config.yaml
crop_scale_min: 1
decoder_block: "basic"
init: "trunc_normal_002"
Rows from block 11 of the encoder, named by matrix and row number. Each number is 128 + 32 x the weight over its row's rms, rounded and kept within 0 to 255. All counts start at 0. Numbers have three digits each. After the name is the row's rms in percent of the matrix's.
# conv: pointwise conv (encoder.blocks.11.conv.weight, 240x240x1x1), inputs 0-79
conv.50 076:131147112141118124074093140133124122170131128135125121149127114147002138122135120160094143128105134112143008147229068116124140128116147131105172105145144134106131193141153134115150147134147223143097137091137156122153146152109166131131121152
conv.51 071:170092095111127141125159127137127143108122123107129167101139112087101129110139110112138117120154095107126124091077136124175113131152111139044102087112003122122119085127090121033104091133085152105153125144080062152088125079149084112120114110
conv.52 139:147118131130150136090148132111143138110130133135145186116139132121097135139117136125142122138137130089122255143090041141136135127152140116104132120142112139146125149122111128175112129127146255141137120137158188153131165000130064115129130150
conv.53 099:139142171131127158172142125129140115097149128138128044160145137125135143123137128139151130123104128165136117108000255130113125133101134128224163131087100120128114130135121145066158148137124000128181172134099088112201108230162108137139106124
conv.54 109:140104136117120132146156132131144134106114127123133113113143128114255139127112131123146104117152112157127168134123179127116132121146119132168105138119124122139145123131098137119094102134097000130131109143109102149115123180146165149143144102
conv.55 102:131135107112127126149147122114149106087103116162136088132132136090165123101125128132145086111116106139116000107102160137120108125106113099170089108096124088127118073126112136083096107139133000123125115173124034094115082181139138133116133133
conv.56 158:146121136135152145106137119131122144117141118138138177133142145134095122140123138131145155142140126110126255159081031137136140127154135126117144124152105126152126141121111123178118117135146255152131121126137171158141151000124055121134131146
conv.57 081:134088087127148108072100130118115122166123139090103142086114097164082132131119143136115101126151139101131052170255000119140120135169105137055098134170156180104130123129162131100103136133108149141077057095081159101024134179103199139119129134
conv.58 080:138137137147126122115082144129130117152131140144119118141113101161000154132154122118115156131099144115148056161131131126121114135087129134127193125130127115128104187129170118147162162124146255148126135099155159098165146147117126098145113150
conv.59 096:135104090134099116049148143125109175131125145120130116104107124112155095140124117145096121112156129136128059109255005128120135123143083145077100120094171124110162148132128116108111117117089027119069103156110122151055104174086206160130118131
conv.60 076:120160126137122127069083112143115102149142136136123119145120117145003149132118127109103157141096133121130000156254048131117148133086127110104166138152152139121124128129164126120130164139130230137094162110124154107146137172100174143141127119
conv.61 078:127118130129140136052112136099116131133125125100152089103132149118094108142115132129104099136162125127111068130112107158119143114134093129017089144139035122093160059140130100102079112124109085118138111171079086100116073087112052146121121130
conv.62 090:111108134119152116067106118117139116078135107090120136114121145146112112122157139127110084111152124152110155087106119139114124123161085111042090148091022145129108004135089073087095106124107120112139174113119047164116054080101067131131135154
conv.63 153:139126135137152149106140127119138140114129124139135187130136144122089125136120128127143129132144128101118255153079030141145139131149136124130141123152113130150129148130115133180116112136167255152138125123148178156147157000144059116134127150
conv.64 155:140120139129153149111144126127135140120137119142139184130141141126090119142125139126143141145135128107122255153081040142139140129148133118126152129146113127159134140127108126172114126137156255143132124118149178156128156000133063118133134157
conv.65 104:129136170134142142186161123133151092091113112136152087153154162085205147113139124104157111122103092173119222120000255149139124137105121125204103103121105119154126129120107116124139109121132000142159180153128104152157126205130083117127136113
conv.66 073:134117142103137148166145105143133138080128101170127179097149128109122116121157130132149106137108100166119042113069155131186133128092096116096075130060103137151102069136098150150094096116118024117123126146123057162093093095139075101136166166
conv.67 160:139121144133149137109146129125138146119135123135141179124143145131095120139131131130140147133137129105134255162082042145133140132147132117130148125149112123160129141117116139181118124133159255149131122125142180154126158000138049116126137150
conv.68 096:121113131125122126155162125131146142102129125131135099116146142120255121129117136122139100126137117147123131122077193128132129113141133126186100140119131120122124125113104139107108097140123000101153110148128072145117118183128145135129139119
conv.69 088:120133134106109116195111133112153107144108116147120096159145127128062142107152110124134125195101111128107182126000240130107132140094156156219133131170077100122081137129115152153114154103155255146168151105142148094205127147170076098118110141
conv.70 088:135159108150132120101097143142133122145145122139126194150118113147030136133176127140115181151105157118150075140200143113153135119097147141111181136130127122154134141113156110157154147137148235102091144096154139119139121125129130100134132150
conv.71 110:130108129128132136155160130129119140101130130112151117116144133112255131136129142116142125129138107141116188129089211135148141120143128124206090132110134122150123120132091131127111114122121000120146112148113109139129122191138160141131132115
conv.72 100:133113133120111126121123116126128143098114114106133088105141143119248119130111134112139081092145120129117000112185085127115119127151112112083096118112142146086159122122127118070109100133104000127105109155100076140094115180138191157131136113
conv.73 158:142118139129150150114146122115137132117133131140137182121135139120097128136120134125145134143140126099124255155079037144132138129154131122119148125144104117140122154121107129176127129134152255146131117134146189148133157000137048113135129151
conv.74 157:145121147124146139104133117120137139114136122137132181120148147132093124140132133118144138130138128107126255172082040144134142136156127120117144122153107126150129142130120137180119121130152255153136121123142180151127154000132052112129134160
conv.75 097:126119151123134132154143114131131123088112129175137082108146149094218119120134121116134112134123106153109113120062198123119113124104118127204095137107109106120123108131098136082106102116117000119155128179105069130133122189152124125124121117
conv.76 142:141123129137155140099133127121145133113133126132133186116147147132085131133123135120138130144142125092130255158082038150144136126146129126118142123152101137151127151122109130168121124137156255143138117123151178147137162000137079113131129162
conv.77 079:133151102132123107101079128127130118173128149124096131126104122149011146123127112152104137112116138116149015129246070127102134130103136122099161106130157147117126188123171134146156156126149255142111126096133178102159138148118157122124129138
conv.78 092:143113138127144128175152141146121117105110119128144121115151134103255123122144111127147105128156106156113159124074205142127132128144117137194096137112136142146109124137111132123098105118122000120159124166107074151131095159141133138121146119
conv.79 080:125118116124074104169135148119145109083117131093122073104127124126093106117158133117147125123136113079107057095091123132121117124157141110061089116064118107142114046133109110076092104098110004103151113113140009150098069132158072119136113155
conv.80 085:131078102114100093146156114098125126120094111088124107127081143100064103120068101108156099101133115114111056109088119151127107110149111114021083132105049080152165042140112119090090081129113106121133100150111014107088073114155058165140122136
conv.81 146:147105141126146144106143131117140133121128128132133188121143144139096133135115121124132128134141115093126255155078032140135132129146126117121144129147110128147122152120108119168113117135154255137132109120157176154129170000135059119124126151
conv.82 097:135117147134125128148163116115126146102133114127134113117130145107255129119109145131150109137164122167123151130137172132142134134152111141162115135135135145139168133128096146162137103132124000118128109139127107160124131177152183131135146102
conv.83 086:129093129134128110150146133122130139093115129118146118104147145120255124112099139118147092120156104150135033115116138134142124112141112124113096123129126135135176124141094134095093118114109000115133102160127061156098090133138131124130133092
conv.84 095:128094124129118130124128131111118142108118127104139064100117144113184103125089138150137079091164132123113000105165101144139131117137100106076111119121144133104165119116141118073131105115098000117073101155110063136071107154113164161128135120
conv.85 080:140106107120082148150141135143137148078132133085144113104144150111066118149184153139136109137158133072136117115103119147121142125142128116069131096081007142141104082126109135074116086177113106120157119176123048157102109089165084130131149127
conv.86 104:113150163123150138186142122133148090080128126122124083136144155131190144115145126117138135140111083186124219128000255137108113123126122108199152103119098113148132119129115137128132138131123000137160181145121115151180145200143078127126129127
conv.87 097:155100106128126137090160130110137139082130117119133194129141132116087118122118150119119103134147130073114217112095102140145125121134130117053149117143074132162123087138125109140108107143130255143122121151127171153123158053153111105119138167
conv.88 103:118133170113143155200096124127154101115113113137145081139147123127112155104145110110158141146110114180126211130000255128114117121111157124192135135157139094150097121120126148154125150114174184131188157117155124114206149171168078108133111147
conv.89 097:137151153126140143178153127124153123095120109163140103163139157108211130108131130120142121130109087167120184131005255132134109121092119130208102120098120105163129139135110128131119106119133000119146128168121090154161134206143098123121129109
conv.90 096:146109098132114107061163110096107157137126146106131115121102120121178093121113128139100130099153118135143032112255011133113121131143077130075108122089176141092167134134142101080101110104080000124073093139112118153046098175077210162135100128
conv.91 144:149117140127149140094143118108134139114131125127137182120146147118089130139127131120136128142141123099122255151081039144127127130147127118114143124153110137143122151125107137172125122135155255148142125127151177146135164000140062116129127143
conv.92 151:138120129127147137107144119113137138118129118129139183118145146121090126135121135129137140133131127107122255161081033138125137128140122126124148123150104131151125140129112140169117118133159255147149124126146176144135148000126066126131137153
conv.93 086:135161110117116107097093120117117123151133145131123175150115107150025144111116109131112157117099135106134016139255053104146123137100120146085163126159157149107138160129154120146149149130127249114102135076125163104151119127116160119135126129
conv.94 071:145092118101096132176083101092130133082116110065132149108150115115093118132134130118129037104166089127137092099073118142125113122145086103076069069103092120131091000139096137099089097124088192125143094175107129156131143080151138116115121139
conv.95 088:134083123138136106077106130109111101165127146092117131087114100171066135132124130151119128117167143125129000157255000119129138130157126126061100125167155166069123129146129131115131153133122209132104124087081167098055137153127207138131125131
conv.96 150:152117129124153143105142121124134138115135121125144182115141148128088131131128141129139137138130137098125255160080041131144141134153123127119154122150116133145123148115106130172114119141155255149134118133144180148135157000131059112129153146
conv.97 085:120105116118132135173143124133126133086121129129131100113137131095255135132117134109152084115156095158114100143096174152132121131138122136145092158118121121133111111113117143110098099125108000122147114150109060148122098161156142128121144117
conv.98 081:153084097129115120138163112110151138094126135079136156111120128106115102146125129111131097112143124169121028102087109133113142125142095128077083125072062117163159109116104106073127111135134000147127128105118000108092084100153113101134114170
conv.99 091:103151153118149133212081108113135111150106110146135075148146111138101136106130131122136116164097156146102185113000255118115121130111165159186130125150110090179088132118112129232122129129155210134140150094136120104234144162167059081136108105
conv.100 159:148126149130153148113141126124129138114135126125139182121139133128093113136130139125144150135138128108127255166081040150130135127154130125134149125144113126154129138123120119175119125137155255161141120130144180151133154000137047111129133139
conv.101 072:138124085167069159222223149139132163114154132105113104118120099120079107146143145146153109143158142166135030140090119105135157160128079141101123101067094110142126052114094142104113086159094153096130088176090086096101058094160070132125165114
conv.102 087:148135119159095141165157132118139144097144128099142087108132144119193129135155143126131124138154138099135112118083180153148137134147123146185111108082099110156121124115124145053111098152109000099168153167116052091146079161149184124126127111
conv.103 079:146125102153139158135154141115103166096152133120140145113141166098044107135162151139140121136146134108146128120104106148148141126143120127049114061089056125121126065122086147141121101167109199133132107159128074146118124080153103114113154103
conv.104 098:124122138121133140155160125125141126092121128174133090120142145104233122127137132124144078127124112145108129126058204140117127118129126110202092124114121111109118119126100134086099112122122000127158126168127050138142116200156129135119130122
conv.105 090:124150166130129145178156116102148135091124105166157097149152137086214137122145143116159121136091091152112155138044223131108109122104104112192083101105112099171112113124086131134117100119138000135153118166119065153160110182137110145132149119
conv.106 093:115159165133102145175158129129127155101132146129151101159142148138176138148160136133131113122125132166142071108075195126135140123098128135207098127074109129156127110120116170096132149148140000108158166126106075097185099179173121141119158121
conv.107 076:127145120129109114095102114113117115180123135107103144136106103153036131141122126124107141117100154118139000137255030113141131126115127109068177143152154170116134139132158134123155165141137248116094147097148169098124128163117182131140127127
conv.108 089:136154137147125136101097134132109115151142132119109161145112114139023133138156132133105153140099134111138049138236084119136132132106128122112173125114129136115110183137148119148142158138140235159109135094145132102155121142124157131128134139
conv.109 081:114154135137120114128076143142136123139148125138110110142117120127025148148163122137109159176117142149150121105020198102124133140109163144199153126129101125113085123114138129140118164131141244128129152089145148099180133175104087113119102144
conv.110 076:121105100146136123139168111108136135101118139093158148124146146112064122114110123131125095106148094121119152101097110153152109139146086139012125126112076125162119045114109147113087101129139255130132114143101104152118123040157089132113131087
conv.111 089:146094097107130131095154104119138109095105118117119131101141124088048148105103112114144126108135098042106216122102111125131109115142151117049143095158098112142100058136091117111100095122117255139146118171114167157106158052128087127117115107
conv.112 153:144118137128150152103148129129135140115141130139145187125148144132093131135123140119148121143139134105118255166082040147134146133155141121127140120148106130148118147129122128185120122133152255147136130117144174147133155000127054119134136148
conv.113 104:150120092118124088057158126093115150130113131116112136111122128122193122140084129123106121082146120118132052113255008142134129122127077126064104125119167146102141129132151090126110109098102026119052086150117131132058112169093228149125130129
conv.114 105:137117145119134139165149127112134126101123123122153125123141152114255124123141137133143112114144106150122210135069220136131128115144136123203104130106118117132111111131093142126116098124115000115150136149117101146145130176131137133127147122
conv.115 086:131119076113087110125091106101123133097120115084129103113111110119087099127144123100138094121131100125107087094097122116126120150153104098034087120054038137134102096134092118003093116134121066128141130108124009150106091121157104101126101155
conv.116 074:131156096096092098179175103105109130126106107138130152182109137088145120126146126115132101106104091197139014103107164142094127131094100115167079149093114088114132042139110118149097160115144050137109175110109058093117090128163148108146143133
conv.117 124:150120116131137143092149131122142138098134118128130199116142150121068128138115126122134112138144114081114255131094067147141131131152130121098141127141102125149134142134103136159121121129150255143134118150160176147128149018133096120126134145
conv.118 070:110111128115118167115115130130145099132117150107134006096132133100024103123131132147128154095142150139129115082088115121117117128142082121086103076115089089123094109119105127060109085128099208129146102165110166098109138114142083139130105114
conv.119 087:140131102139124161128158141126114171092155126112130156112144140112036135159153149140126123123141122129147154115085114144158167144129130146060115079078071139134112090127094137131119101156116255112109115158115118128113126092151136125129161134
conv.120 074:126125151143154173180198138121140153083140141084143140104147144108174139144149163126137112120157132152138111136070194149133139142137138131184106080102105130151120077119117143119128105151096000111139134164124106109200206159164182141126174140
conv.121 083:127096086132086098164144113125099146077130136090122071119106125092114118136145110124137091131150118157152000100087155125130136119139120129064105132054131119123149031113107149088117096117095004117121135108108022099100084113160072133132141140
conv.122 097:129114122134130129137158117123121135108108114120138101117146135114255124134115112115141108126132112149115090123135158129131118110147135126146089131106132141121167129118100115090115125117119000108131112151114075146113106185122184153119141110
conv.123 073:164082073118073151212103145146144133089125146088118016088124120105075127115108143131133124123137102164146028100074138136103133140151133135172098094087049113119154111140142128074116111135087007130138108148106026098145093118155106150127109122
conv.124 095:120156137135118129206104124137136113149144123145131090142131127120066134125160122141135142159102144126127196109000255129131126132110163133220146133141092119141092132137112169150139153135147214128181152104144150132208139160157083114122106139
conv.125 079:154115090101109109105169136110131135129124148089115089119122127113133099148133125119103119107158113161141045133226062132107143118155094138045086114100177136079157144119155096075123110095111000139058102140106116163028137146087174151132112130
conv.126 144:143115128128146141100148127137132136107132119130145175116148142131095124142116124120142120131126115104118255160082037139145146132138131122116139117143111128154123145124113133174116122135159255134143119133155177153126152000136061119128139146
conv.127 153:139114134136152147106141122125137141112117123136142186130141140120090122133123140125146133147137119109122255174079035142139134131148127122129146128147114126151126146122118133184116115130164255138139121130147176147126162000128057113129137149
conv.128 082:127087145130148138184157133144118150097133109115138114105157146086193121113141125118153084129150108153136104137083185138138125157134118119137131125092123141129120084114102131123127102139107000106143130158122056096165141152157167158124150120
conv.129 092:119175162108139139166143124110150121081123135159143112156151162095223140105129132099121116123116090155128181130024224141139120134105122118203096111098107110160114117112101128115112108113139000135155124161135070162162107195137120135130122119
conv.130 073:111147148113129133083157115136110131086123111177148092125148156096086128125164126095125084119113091096111137135102127142113123144110104124055093123083048086160110064132079140100089100131108092097169109148115029095168117063153034146117122122
conv.131 073:146168157117128151198105143123148111111140133142108053154151113164115141129182138125143137126103152182150097101017190095111141136104139135224180131099107096137085120114114162097142144145156014122171178102092075102209108175170090138131138122
conv.132 075:149078039114076106187146116129153137108125130089133166106114120097110097126154122151149101112117113128111035116073109124103119125144107098060072131063133098157136031141093134110091114122118012129147172094108030166088110104142101104136148166
conv.133 091:125156179110120139224159116118120141107130125166127095139128147088182144115165128115151118135111078173138179105018245138128096138102118156201063092084101118190107124123103131154136089157115000116176164160117093137189109174163072115122142119
conv.134 106:131151174132142143172157135143141098074122129137140045159135140138188135113146138128134132144110108175130198112000255124107118126110131143215146108114104109146120135117097133122163149143138000131160184154112106115187127211150079125134126130
conv.135 087:129124187148128150182150140131114134097152114101142131107139145104191130146151155128137121136143127177121123100060231147133127127142135144163178095072069086145120129125110145150142103136109000092165184157111044097201118177152183141118158122
conv.136 082:161086095119136118123136131120127125087131125124127134101127127092038094111105104116130099106131078156112166097100136135121107129143104126033096099128064119133111038125111118085094107124104255124143116153127155100075174092129084132117126147
conv.137 097:131089091133088118050156126116098154143130153113142110108097108117170113140122118138114132109151123131141049105255000136098142126145100125070100103097158145079154153135142118106126098125102000128078104144107110142054106170090217159134115141
conv.138 081:140111117144143130100138129108149135090121125079129154113140145126059104139125141123126094101142111191122160098093122142119131120146091111032101074092051086128115054119077135105105101142105255151121130158119071099039137090143102099117126173
conv.139 069:168165071123083099171109119129117131121142142143125112149117131133083157151148110118130127149107144255097010099058113125106115122106151127203143159144148117115126031146086151159161147120146119133143171096095103098203117093178088115129127150
conv.140 090:126096138114147141207156128121116090085109101097139097085149151120170117093133145117135113135145080159119099098075185135120111138123119119171139114075068088177117097139112118133120100103092000107139183149118024112170163159140160116116136142
conv.141 153:142113142132156149117143126111138145111134114132137184125147144131095124137125131125140124143139131109128255161080038142146142131159127128127147124152111128160131144118110118175116128127157255165136125128141177146137155000131057114115132149
conv.142 083:147075103123148144139149124132136136094122113103132154108149131104049108110081116118121085109134099107107172118095134121144112126138084129015101105145063120131114058127094144102078096124095255117141114149116168156090177075141092119123140131
conv.143 078:126156109113101114074111141119125110158137137123115165148106095140036131128121120160095148121117161107130003147255019124135122112113132119071167135143180169111141120138134133123146150139143242141108137087140149101106128151115187118131119124
conv.144 075:133149101126122127081086127139137113161139126135094127153103126130000144109149114146104157147083145115130026111214086112115122127102132122134166107151141131096118191138169112135152156132131220142092149093141156102164147148115143122164105141
conv.145 090:118111121133092156099177124137129145120134139114114046101145110117028109148148137131135108124132104073150129121122100125099133141143095126099151091094051140139097103115172144028112103131116255124134097153166132148111122094139110160122126119
conv.146 103:119165155109140124153157134130131126099116113165130065142138164095195124120133120120141094133103084171122147105023247124116109127112136107192097102127120114146133120118136135093097117133127000134157140160131074158166114206144128123133126123
conv.147 076:137088104119095126144174109115156097105119105104137061100119130114127119125105119113142074090153081139103001125086130152114090130146110127115105082112113101147178058140122127059095102121078000122114139171124056114124098096163115131141101086
conv.148 085:117099130116125148137124115099127164106125113131145116110155155116255115123095132126138080086145125134107036128195096135122120129151097130084098145126140132129160074131114124089119086115111000137124091141101090156069118141143158148126132102
conv.149 106:135104113134089117040152142124104151131131141126141143105113136121168110133124131134104121115155124124144050107255000117112129116131083137085116138087176138085151154137141113097121102125097033116066105160098136144060104178108229153122104149
conv.150 151:144126127128149144112143124123141145115131123139142178124150137128094130128126137119146123145135126101135255159085040138144146140152128117131143126147113123142127147129123135170112128130149255145148117135148189145132161000130051110121141146
conv.151 154:140115143132145142112140119122136147111133114137136176126141150130094126140128126125149140149138130102120255166083035150139141140145128117118138128146108131154133144124122130173127128142157255139144117125147184146128152000134056115124137150
conv.152 087:145114112144127127081160141132126155106133126108133184111132133110068117149108123130132098107139117046118197127107113122110129127135124146041118113111076120129096071120090134107106093133124255125144115128105151145118142053142088110135138120
conv.153 082:135146140141125123122088155158131119157140140135108119145106117141023154127181117145105153163094128126139089106123156124124133127107141128183181116116123138140089171128141125152164151149156255144136154093134146114170138162120131100138133165
conv.154 090:146090107109120153098160109122109146106115121120134174090157118121051078101147102131140103100139101217124139107098135132154120132142114123023096120099058124145113053125107122088104102130121255126124147154162154127084156079144128135126129141
conv.155 152:150114136128150137108146127120131142116140124133137177123131144115091128138121135124143132140144119108133255158079038143136143134152121119128140116153112128144134147124125131179112118137161255148132123119148177151136159000129059115130133143
conv.156 090:120098133131090101071114137108100154129124155111132162093111099122129127147107120144107118124159130121147058102255000118122121123143127122054107105128154133095119133120149132102116082121102096133087088113093171115029129182113232157130125145
conv.157 085:114108110133092114069140142143104160121135118107125109093119126131145104164119126125124127136155088151152061110255009135133150124168092132060125114105178151120172136138145090115128100127076000109072105128106151166029111165095195147140128137
conv.158 151:145118135134147136098143133141127133116128118136139164123148140125099123132118126122143131143136125109122255162077032142152133131149133118129147125145106131159132151122114135179121116133157255145139118125152172149123155000134065120125143146
conv.159 091:111128108144124100120090107173129098144124118136138208153106136161034072139101140118114150100103111128116046154232112147122115126099166126076159126139125119123142069123136084146147141143141222136096133115153140092102142089124131118131125162
conv.160 102:128102145124139130176145113121126132109110125125144110112152152120255126112126130126145089119137110154116186138086190134152117121154126129199112133109128131149113121117115143113113104112115000123146123151122084149124103170146144130127110123
conv.161 085:133109095147124161121152121168104152105117129104132073076133153128050083146131130146140122118159109113145142118106119139113139148138084139000083103090074111158109049127105132063137102137100255132149115133072160104022160093149114140127141131
conv.162 096:129110144122129133173151123123144128107131120177149117107147160098252136095129112129131126123126095168108187125043220127142104124109123136210088122100128119157119124129114123123097106132121000128151122166128079156129111186146114121127124120
conv.163 072:115089103103134154174138132117121154075107110116124120116141124099065140113135119081130093109141112172099091088073098114152126131143102121043089088110067109114091063134111129041083088137103215126132134144104113097078144096143155113148140128
conv.164 075:148092089135098090128159136113101163134140155117143107101104136111144112157124140138126118103151120131136037110235062133103135141154059126084100094088155137121176136125143097101151111129082000137064097135116108158125129152090171159115098141
conv.165 086:136112141126142147163153121103146154094128123132139141128147153126255131133116123125141099117169130144140055146169144137145119121143127126127082130116133131156182082117125138120096118111097000136134113141101092166087106135151166143124148117
conv.166 078:126085111095123133143147108115152100092113118108138059123154146086008111125114113116147112097127096109130106107106145148118108137142114105019105077131067115134122050131099127086071106136113156132129135174112108084087165124149092146129131147
conv.167 062:151091103138113136177173144113140170077153131087127058105115141117113092176125171148145113141131148101146044111058114155095171127145099135092096067111117104124087097127101150061116098126116000114154111092103121071121143086148095190145115155
conv.168 077:125110035124093090127203117112115145127115125112130074103095141115039105119091126114144127069143127149132077114102110135134116126125078116027101114063100105109156058132143144101074087087106147126123117139111091101086123098126041140117116125
conv.169 075:119102125157116126159187111118123143099147141098150096123141152107093151139096122151142110099151098141126042119077102128140133131165104140072088128109094179139193125136118153142189117137126000124139134155138037155102107071152082145147155113
conv.170 070:153099108106152149141180110116131142079122090105133171110150137106043082130137117107130070102139105133119114120089118157148128148146101104132067078122094092140112060137084123064078099134120255146143121142114171083148154063159151100131136156
conv.171 092:130121149140130141165161132122142142080123118157146109105140141106232128122130118125147103135107097148130177118042223133133117120114124117193096105104132100158122128119103137095124104136103000109165121158107059159178121193140124120139126138
conv.172 098:122107101142104118063163135119108165133120154132132150106104136111175100157102127138108132122164127120144074130255000123126134125143096136066109117093185136092151144130147107121128101124072027123061091134106142137047113178094213133134109137
conv.173 083:149144142141072090092077106120112156101123141125144157158115123158063070119125151125136113137118107090111120092102122141095144133125107130000087130119063118105111110122113101044097108135134255108147172115108131094045124092084128120110128152
conv.174 114:132101127134126139155151118132137135116122121127126120119136129120255119133119136122144106126150116143123164131142186134129135123148131123184109134111148135141140123127104141116111113129114000124148104144118112148128123186127188141131135123
conv.175 127:148111123126141147088148123125120139107126116121145177123128141126089132127116132119134118133133121091128255135085053132144128130134138130090143128148096130157133148126110125171102114125152255137143122132158176141132159000134077106133138153
conv.176 069:115110112151136175217083145145119157069148114116121085108153103100069133155142142139138112121144142162157016126051122135154132137139114142066115084087082123144096064143117144028117089163127121119167138165125165090126154101135182111138171138
conv.177 156:140117141128147145112144123130146142115127115129144177121142148132095127132131136125138149137137131100119255163080032142137141133149128115126148125150110124156133138125123132180118122132161255143140119131146183153134161000128059117122130154
conv.178 086:149108111120089133144154114131143131091120122078145139125101142112177103131145108122144098130131113173124055122096159138114136123134098126135088143089069113127146069133085109087114114146130000133130139095122025107105100136130136107117127154
conv.179 097:132158152127126152192075131145143118116133122139129118147145119136108150124147142133151137153110168194128224128000255138131147131113172145210156103133135123156110149123124154154130160128170184139190166101162121105218147175166087117126122131
conv.180 076:136134097116095143136168116116175106096138127080130082114143141108053112162125172135140133104144130139118064102102131129121157134139112112000086078100088082141152139116106132077106100116108000129129097158111000105048093123151082123123117137
conv.181 089:134116101117098112161136116126124126088119108083127147089134137122077111128153131112139117097133108191116129073090120143121121126145081116008100085090058107139100047130100125145099103118113174130148159100102040094041106094148124123125147143
conv.182 093:134151135144102122189106128142135112148126145129129081152141124154080160125152121150150138180107139140150179115000255121128130130118160149216166121146105117134107128121104150137137167123159213133181147120153131117206134163160082117130119129
conv.183 099:124115122123132128145141117109133136102123124124140130124147151126255122131101123135145101121140122152124115137119166135137125130140115136156090141124131137135157121132117137111100104120107000119134122138116086143113121178125169147121139112
conv.184 078:138105112136120131084179101115124124110100112119121116094133153109053139081087124108135083098160118127114135108087096122139119123145140110012067075097052112145170050131142116064087091104096197118138119170111117087062137093141079122119140110
conv.185 098:133106130111122122103141121120120139133118120112127100107123134107208121134090122124134109083128127143115000098242045117116139116150084113076103114120162150082164128131128109073126091105111000124083116151110075141074098162100208137120115118
conv.186 090:151101112127140150093143117104132140105115119120130168103144139102050124126098128128140109112147117066113174114102117124144129144141130111037085110115091125129112084136101119112092101143137255123135135148119157147120171078144129110129132144
conv.187 107:129112137131132121166141119126131131113130123131141122123147142120255126133134122124140115122139119140121191124094195129137132123135130144175106138105140122135125119131094138111111101121115000127145106150104110145128123179136164135133118121
conv.188 080:108120085125094114067150124100125157126105151112131126096105129130129090154112145142128119125131116135141079116255000129118141121147092140058087105087195125133137145127145107152123096108075049137081073133098147158027132179096190157133150142
conv.189 068:160075108124146162104177120098138091080120116104124112074147133105076120118105122104137085098123076209124144092081124142159077120138112111116150087115115100153096008126113101057074096104100182135128111157122121080174160065168117143138121122
conv.190 093:133167123130113128098114133148122111156137131128112180142108120151025148135111117128104168142096149107130030127255058122145127133122127115074173145150156133125131181132145123126157158129124222128085140116147161127149136124138160130135126131
conv.191 088:148109092103093103160135099101127128094113111105123158100104125111079089116114135109142102098140091146126097088098127136122125131129117123003101127066030129146156058128110122041098093108120132110119121142128041105062103109146081130125132142
conv.192 083:117144127139121140112075128145116115157140143128122094145117119138000148118150126147103156167095143132142044103084162123127138125097150130137168111121115117121080162125137128141156159145138234141136145100143145111167134168104106133120143149
conv.193 085:129093103131148129107149127158151120105115113124146116085144142102065128118134120128129120100121109154133176113118120145133132114131117133005096101103053101150125047132092120066073109121113244129126117150106110095068125063138091130130149104
conv.194 084:125179164112136147197149135143139128103133092188151104172140147085209146112141136128150132131105099151118203125027238143124105119090122118199093104104122103179113123112107118135146116112139000133173142163122093157178095129157076121119141113
conv.195 083:122158134130110127126084149143125115172137146122119110154119139134015132145167125139099163155107147120139115099080193121121138134124155124167150101149120116130083153131139126149148168133150255126130168106136137107172133161110102102135114137
conv.196 076:127086082098102125117165120079102127131129120126136092084126134095060133128087152122120069104146105148104049110099123143116140131125096099011106118107070100108155049141128129079101106093118076130136109154090091122036080095151086149138120108
conv.197 070:130092123127122151072172118142148139077116112131143094098154135111140120135121127112141089108157092097149056104090099131122124123137115130001103136094063131120121055129092145087093111130114028094153100156111022169097070085140073148139142095
conv.198 080:122121109142146140151182128154128105105140143092121110100121115107040107128140148127150128130142116091138139132098131133129130147136107126055100083106091114150141048123156127135101105140104255139144151113066147149097174081145106120120126146
conv.199 073:117117144113112144160168119097122132105125105085169099105151156097033116114120120103141107083158112103110159095086143151157143128151109101021089097113049163131144085121097116169088096138114214127152119172110127139104188087162065140124185113
conv.200 141:145114129127150142102147117131136138111119124139139177106143149126100128134116124128142125134144107104128255143078030144124117130142128122111146118139107134145129142126118130157118120136152255139139126130148176141121160000142055124138131143
conv.201 142:146110122127152139089141128137129142109128124123132170112136145130095121127116121124133128139130119095126255144081035129140139134135139129120147120145116123155125152118121123168112118131152255142153119126142176144121161000136064125128134147
conv.202 096:130100141118144130157155118120128133105130126125137116114143148113255126122126139123153108109149124161125170146111184140138137125148116145170102130118141119154134119133107131118104105122100000134141117153112105145117127166144169127120139108
conv.203 079:125148134138114105099094143127132105159142143139112144141114113138012146129165134138111156139107140130138038153222094111134117115090121138121165101136127133106135150122177115151168162134150243132103139099135165110173136145120150123125130142
conv.204 098:115123151115140140189149119137129141103121119135149120117141151112255126133139132122142128130137108153122190120070221132129124126151107133195110138112132124155123116140102134120115105131125000107134118153115092153140105171141125139132129120
conv.205 087:118149165133145136190169120125147106070119100156141099149157161130163159098149129109144123150120057172139112098032217152124125125111114096206105115108085093168142121122120121113115108124135000132179186178108059096157119176153089123140138130
conv.206 091:149169127137146156103103135115151138140150134149137149153149147138052101149159153121097136132116166113129168110102124137134143122112103123066093124135086139140116102123130140112096152129161255131148128163117160103097146079124099129132158138
conv.207 160:147123139131156150105146120125143144114138120136141179120129140138094130138122131126135143137143136110128255164086042148139137143142132123120140123154102123147126138119120133173121130139155255152137130126142171143124160000132061120131131163
conv.208 157:138121142137147140112145130124129146122132126138138175120143145130091125133115126118146132148140122106121255165083042135141132142146137127130142125147101122153135145120110133178119115132157255152135120133144176148130158000135047120122143148
conv.209 083:126154111139111124090089128123137108152127147139100154144115122159013155127130138127123161140115133127126029156242075125122129148106111143120183111152133137101139180134156130150161149120135251126090127105146155101154136143105165134120124128
conv.210 068:134092098137098169186102136128123157106136137102103047093143109124124131137099125138110112156161113153149078157115131110080147150162111120045096094138205155115152056137157119110106112150090079122131083151099162102021115134115180177109103139
conv.211 105:116099129121128135168147115127143143099113119124136133107148148114255137120125137118148094114152112157124177144115180145143133122148117119165103134110141122136127122124095142107104104124114000123116108143117109148138114177139172149129130105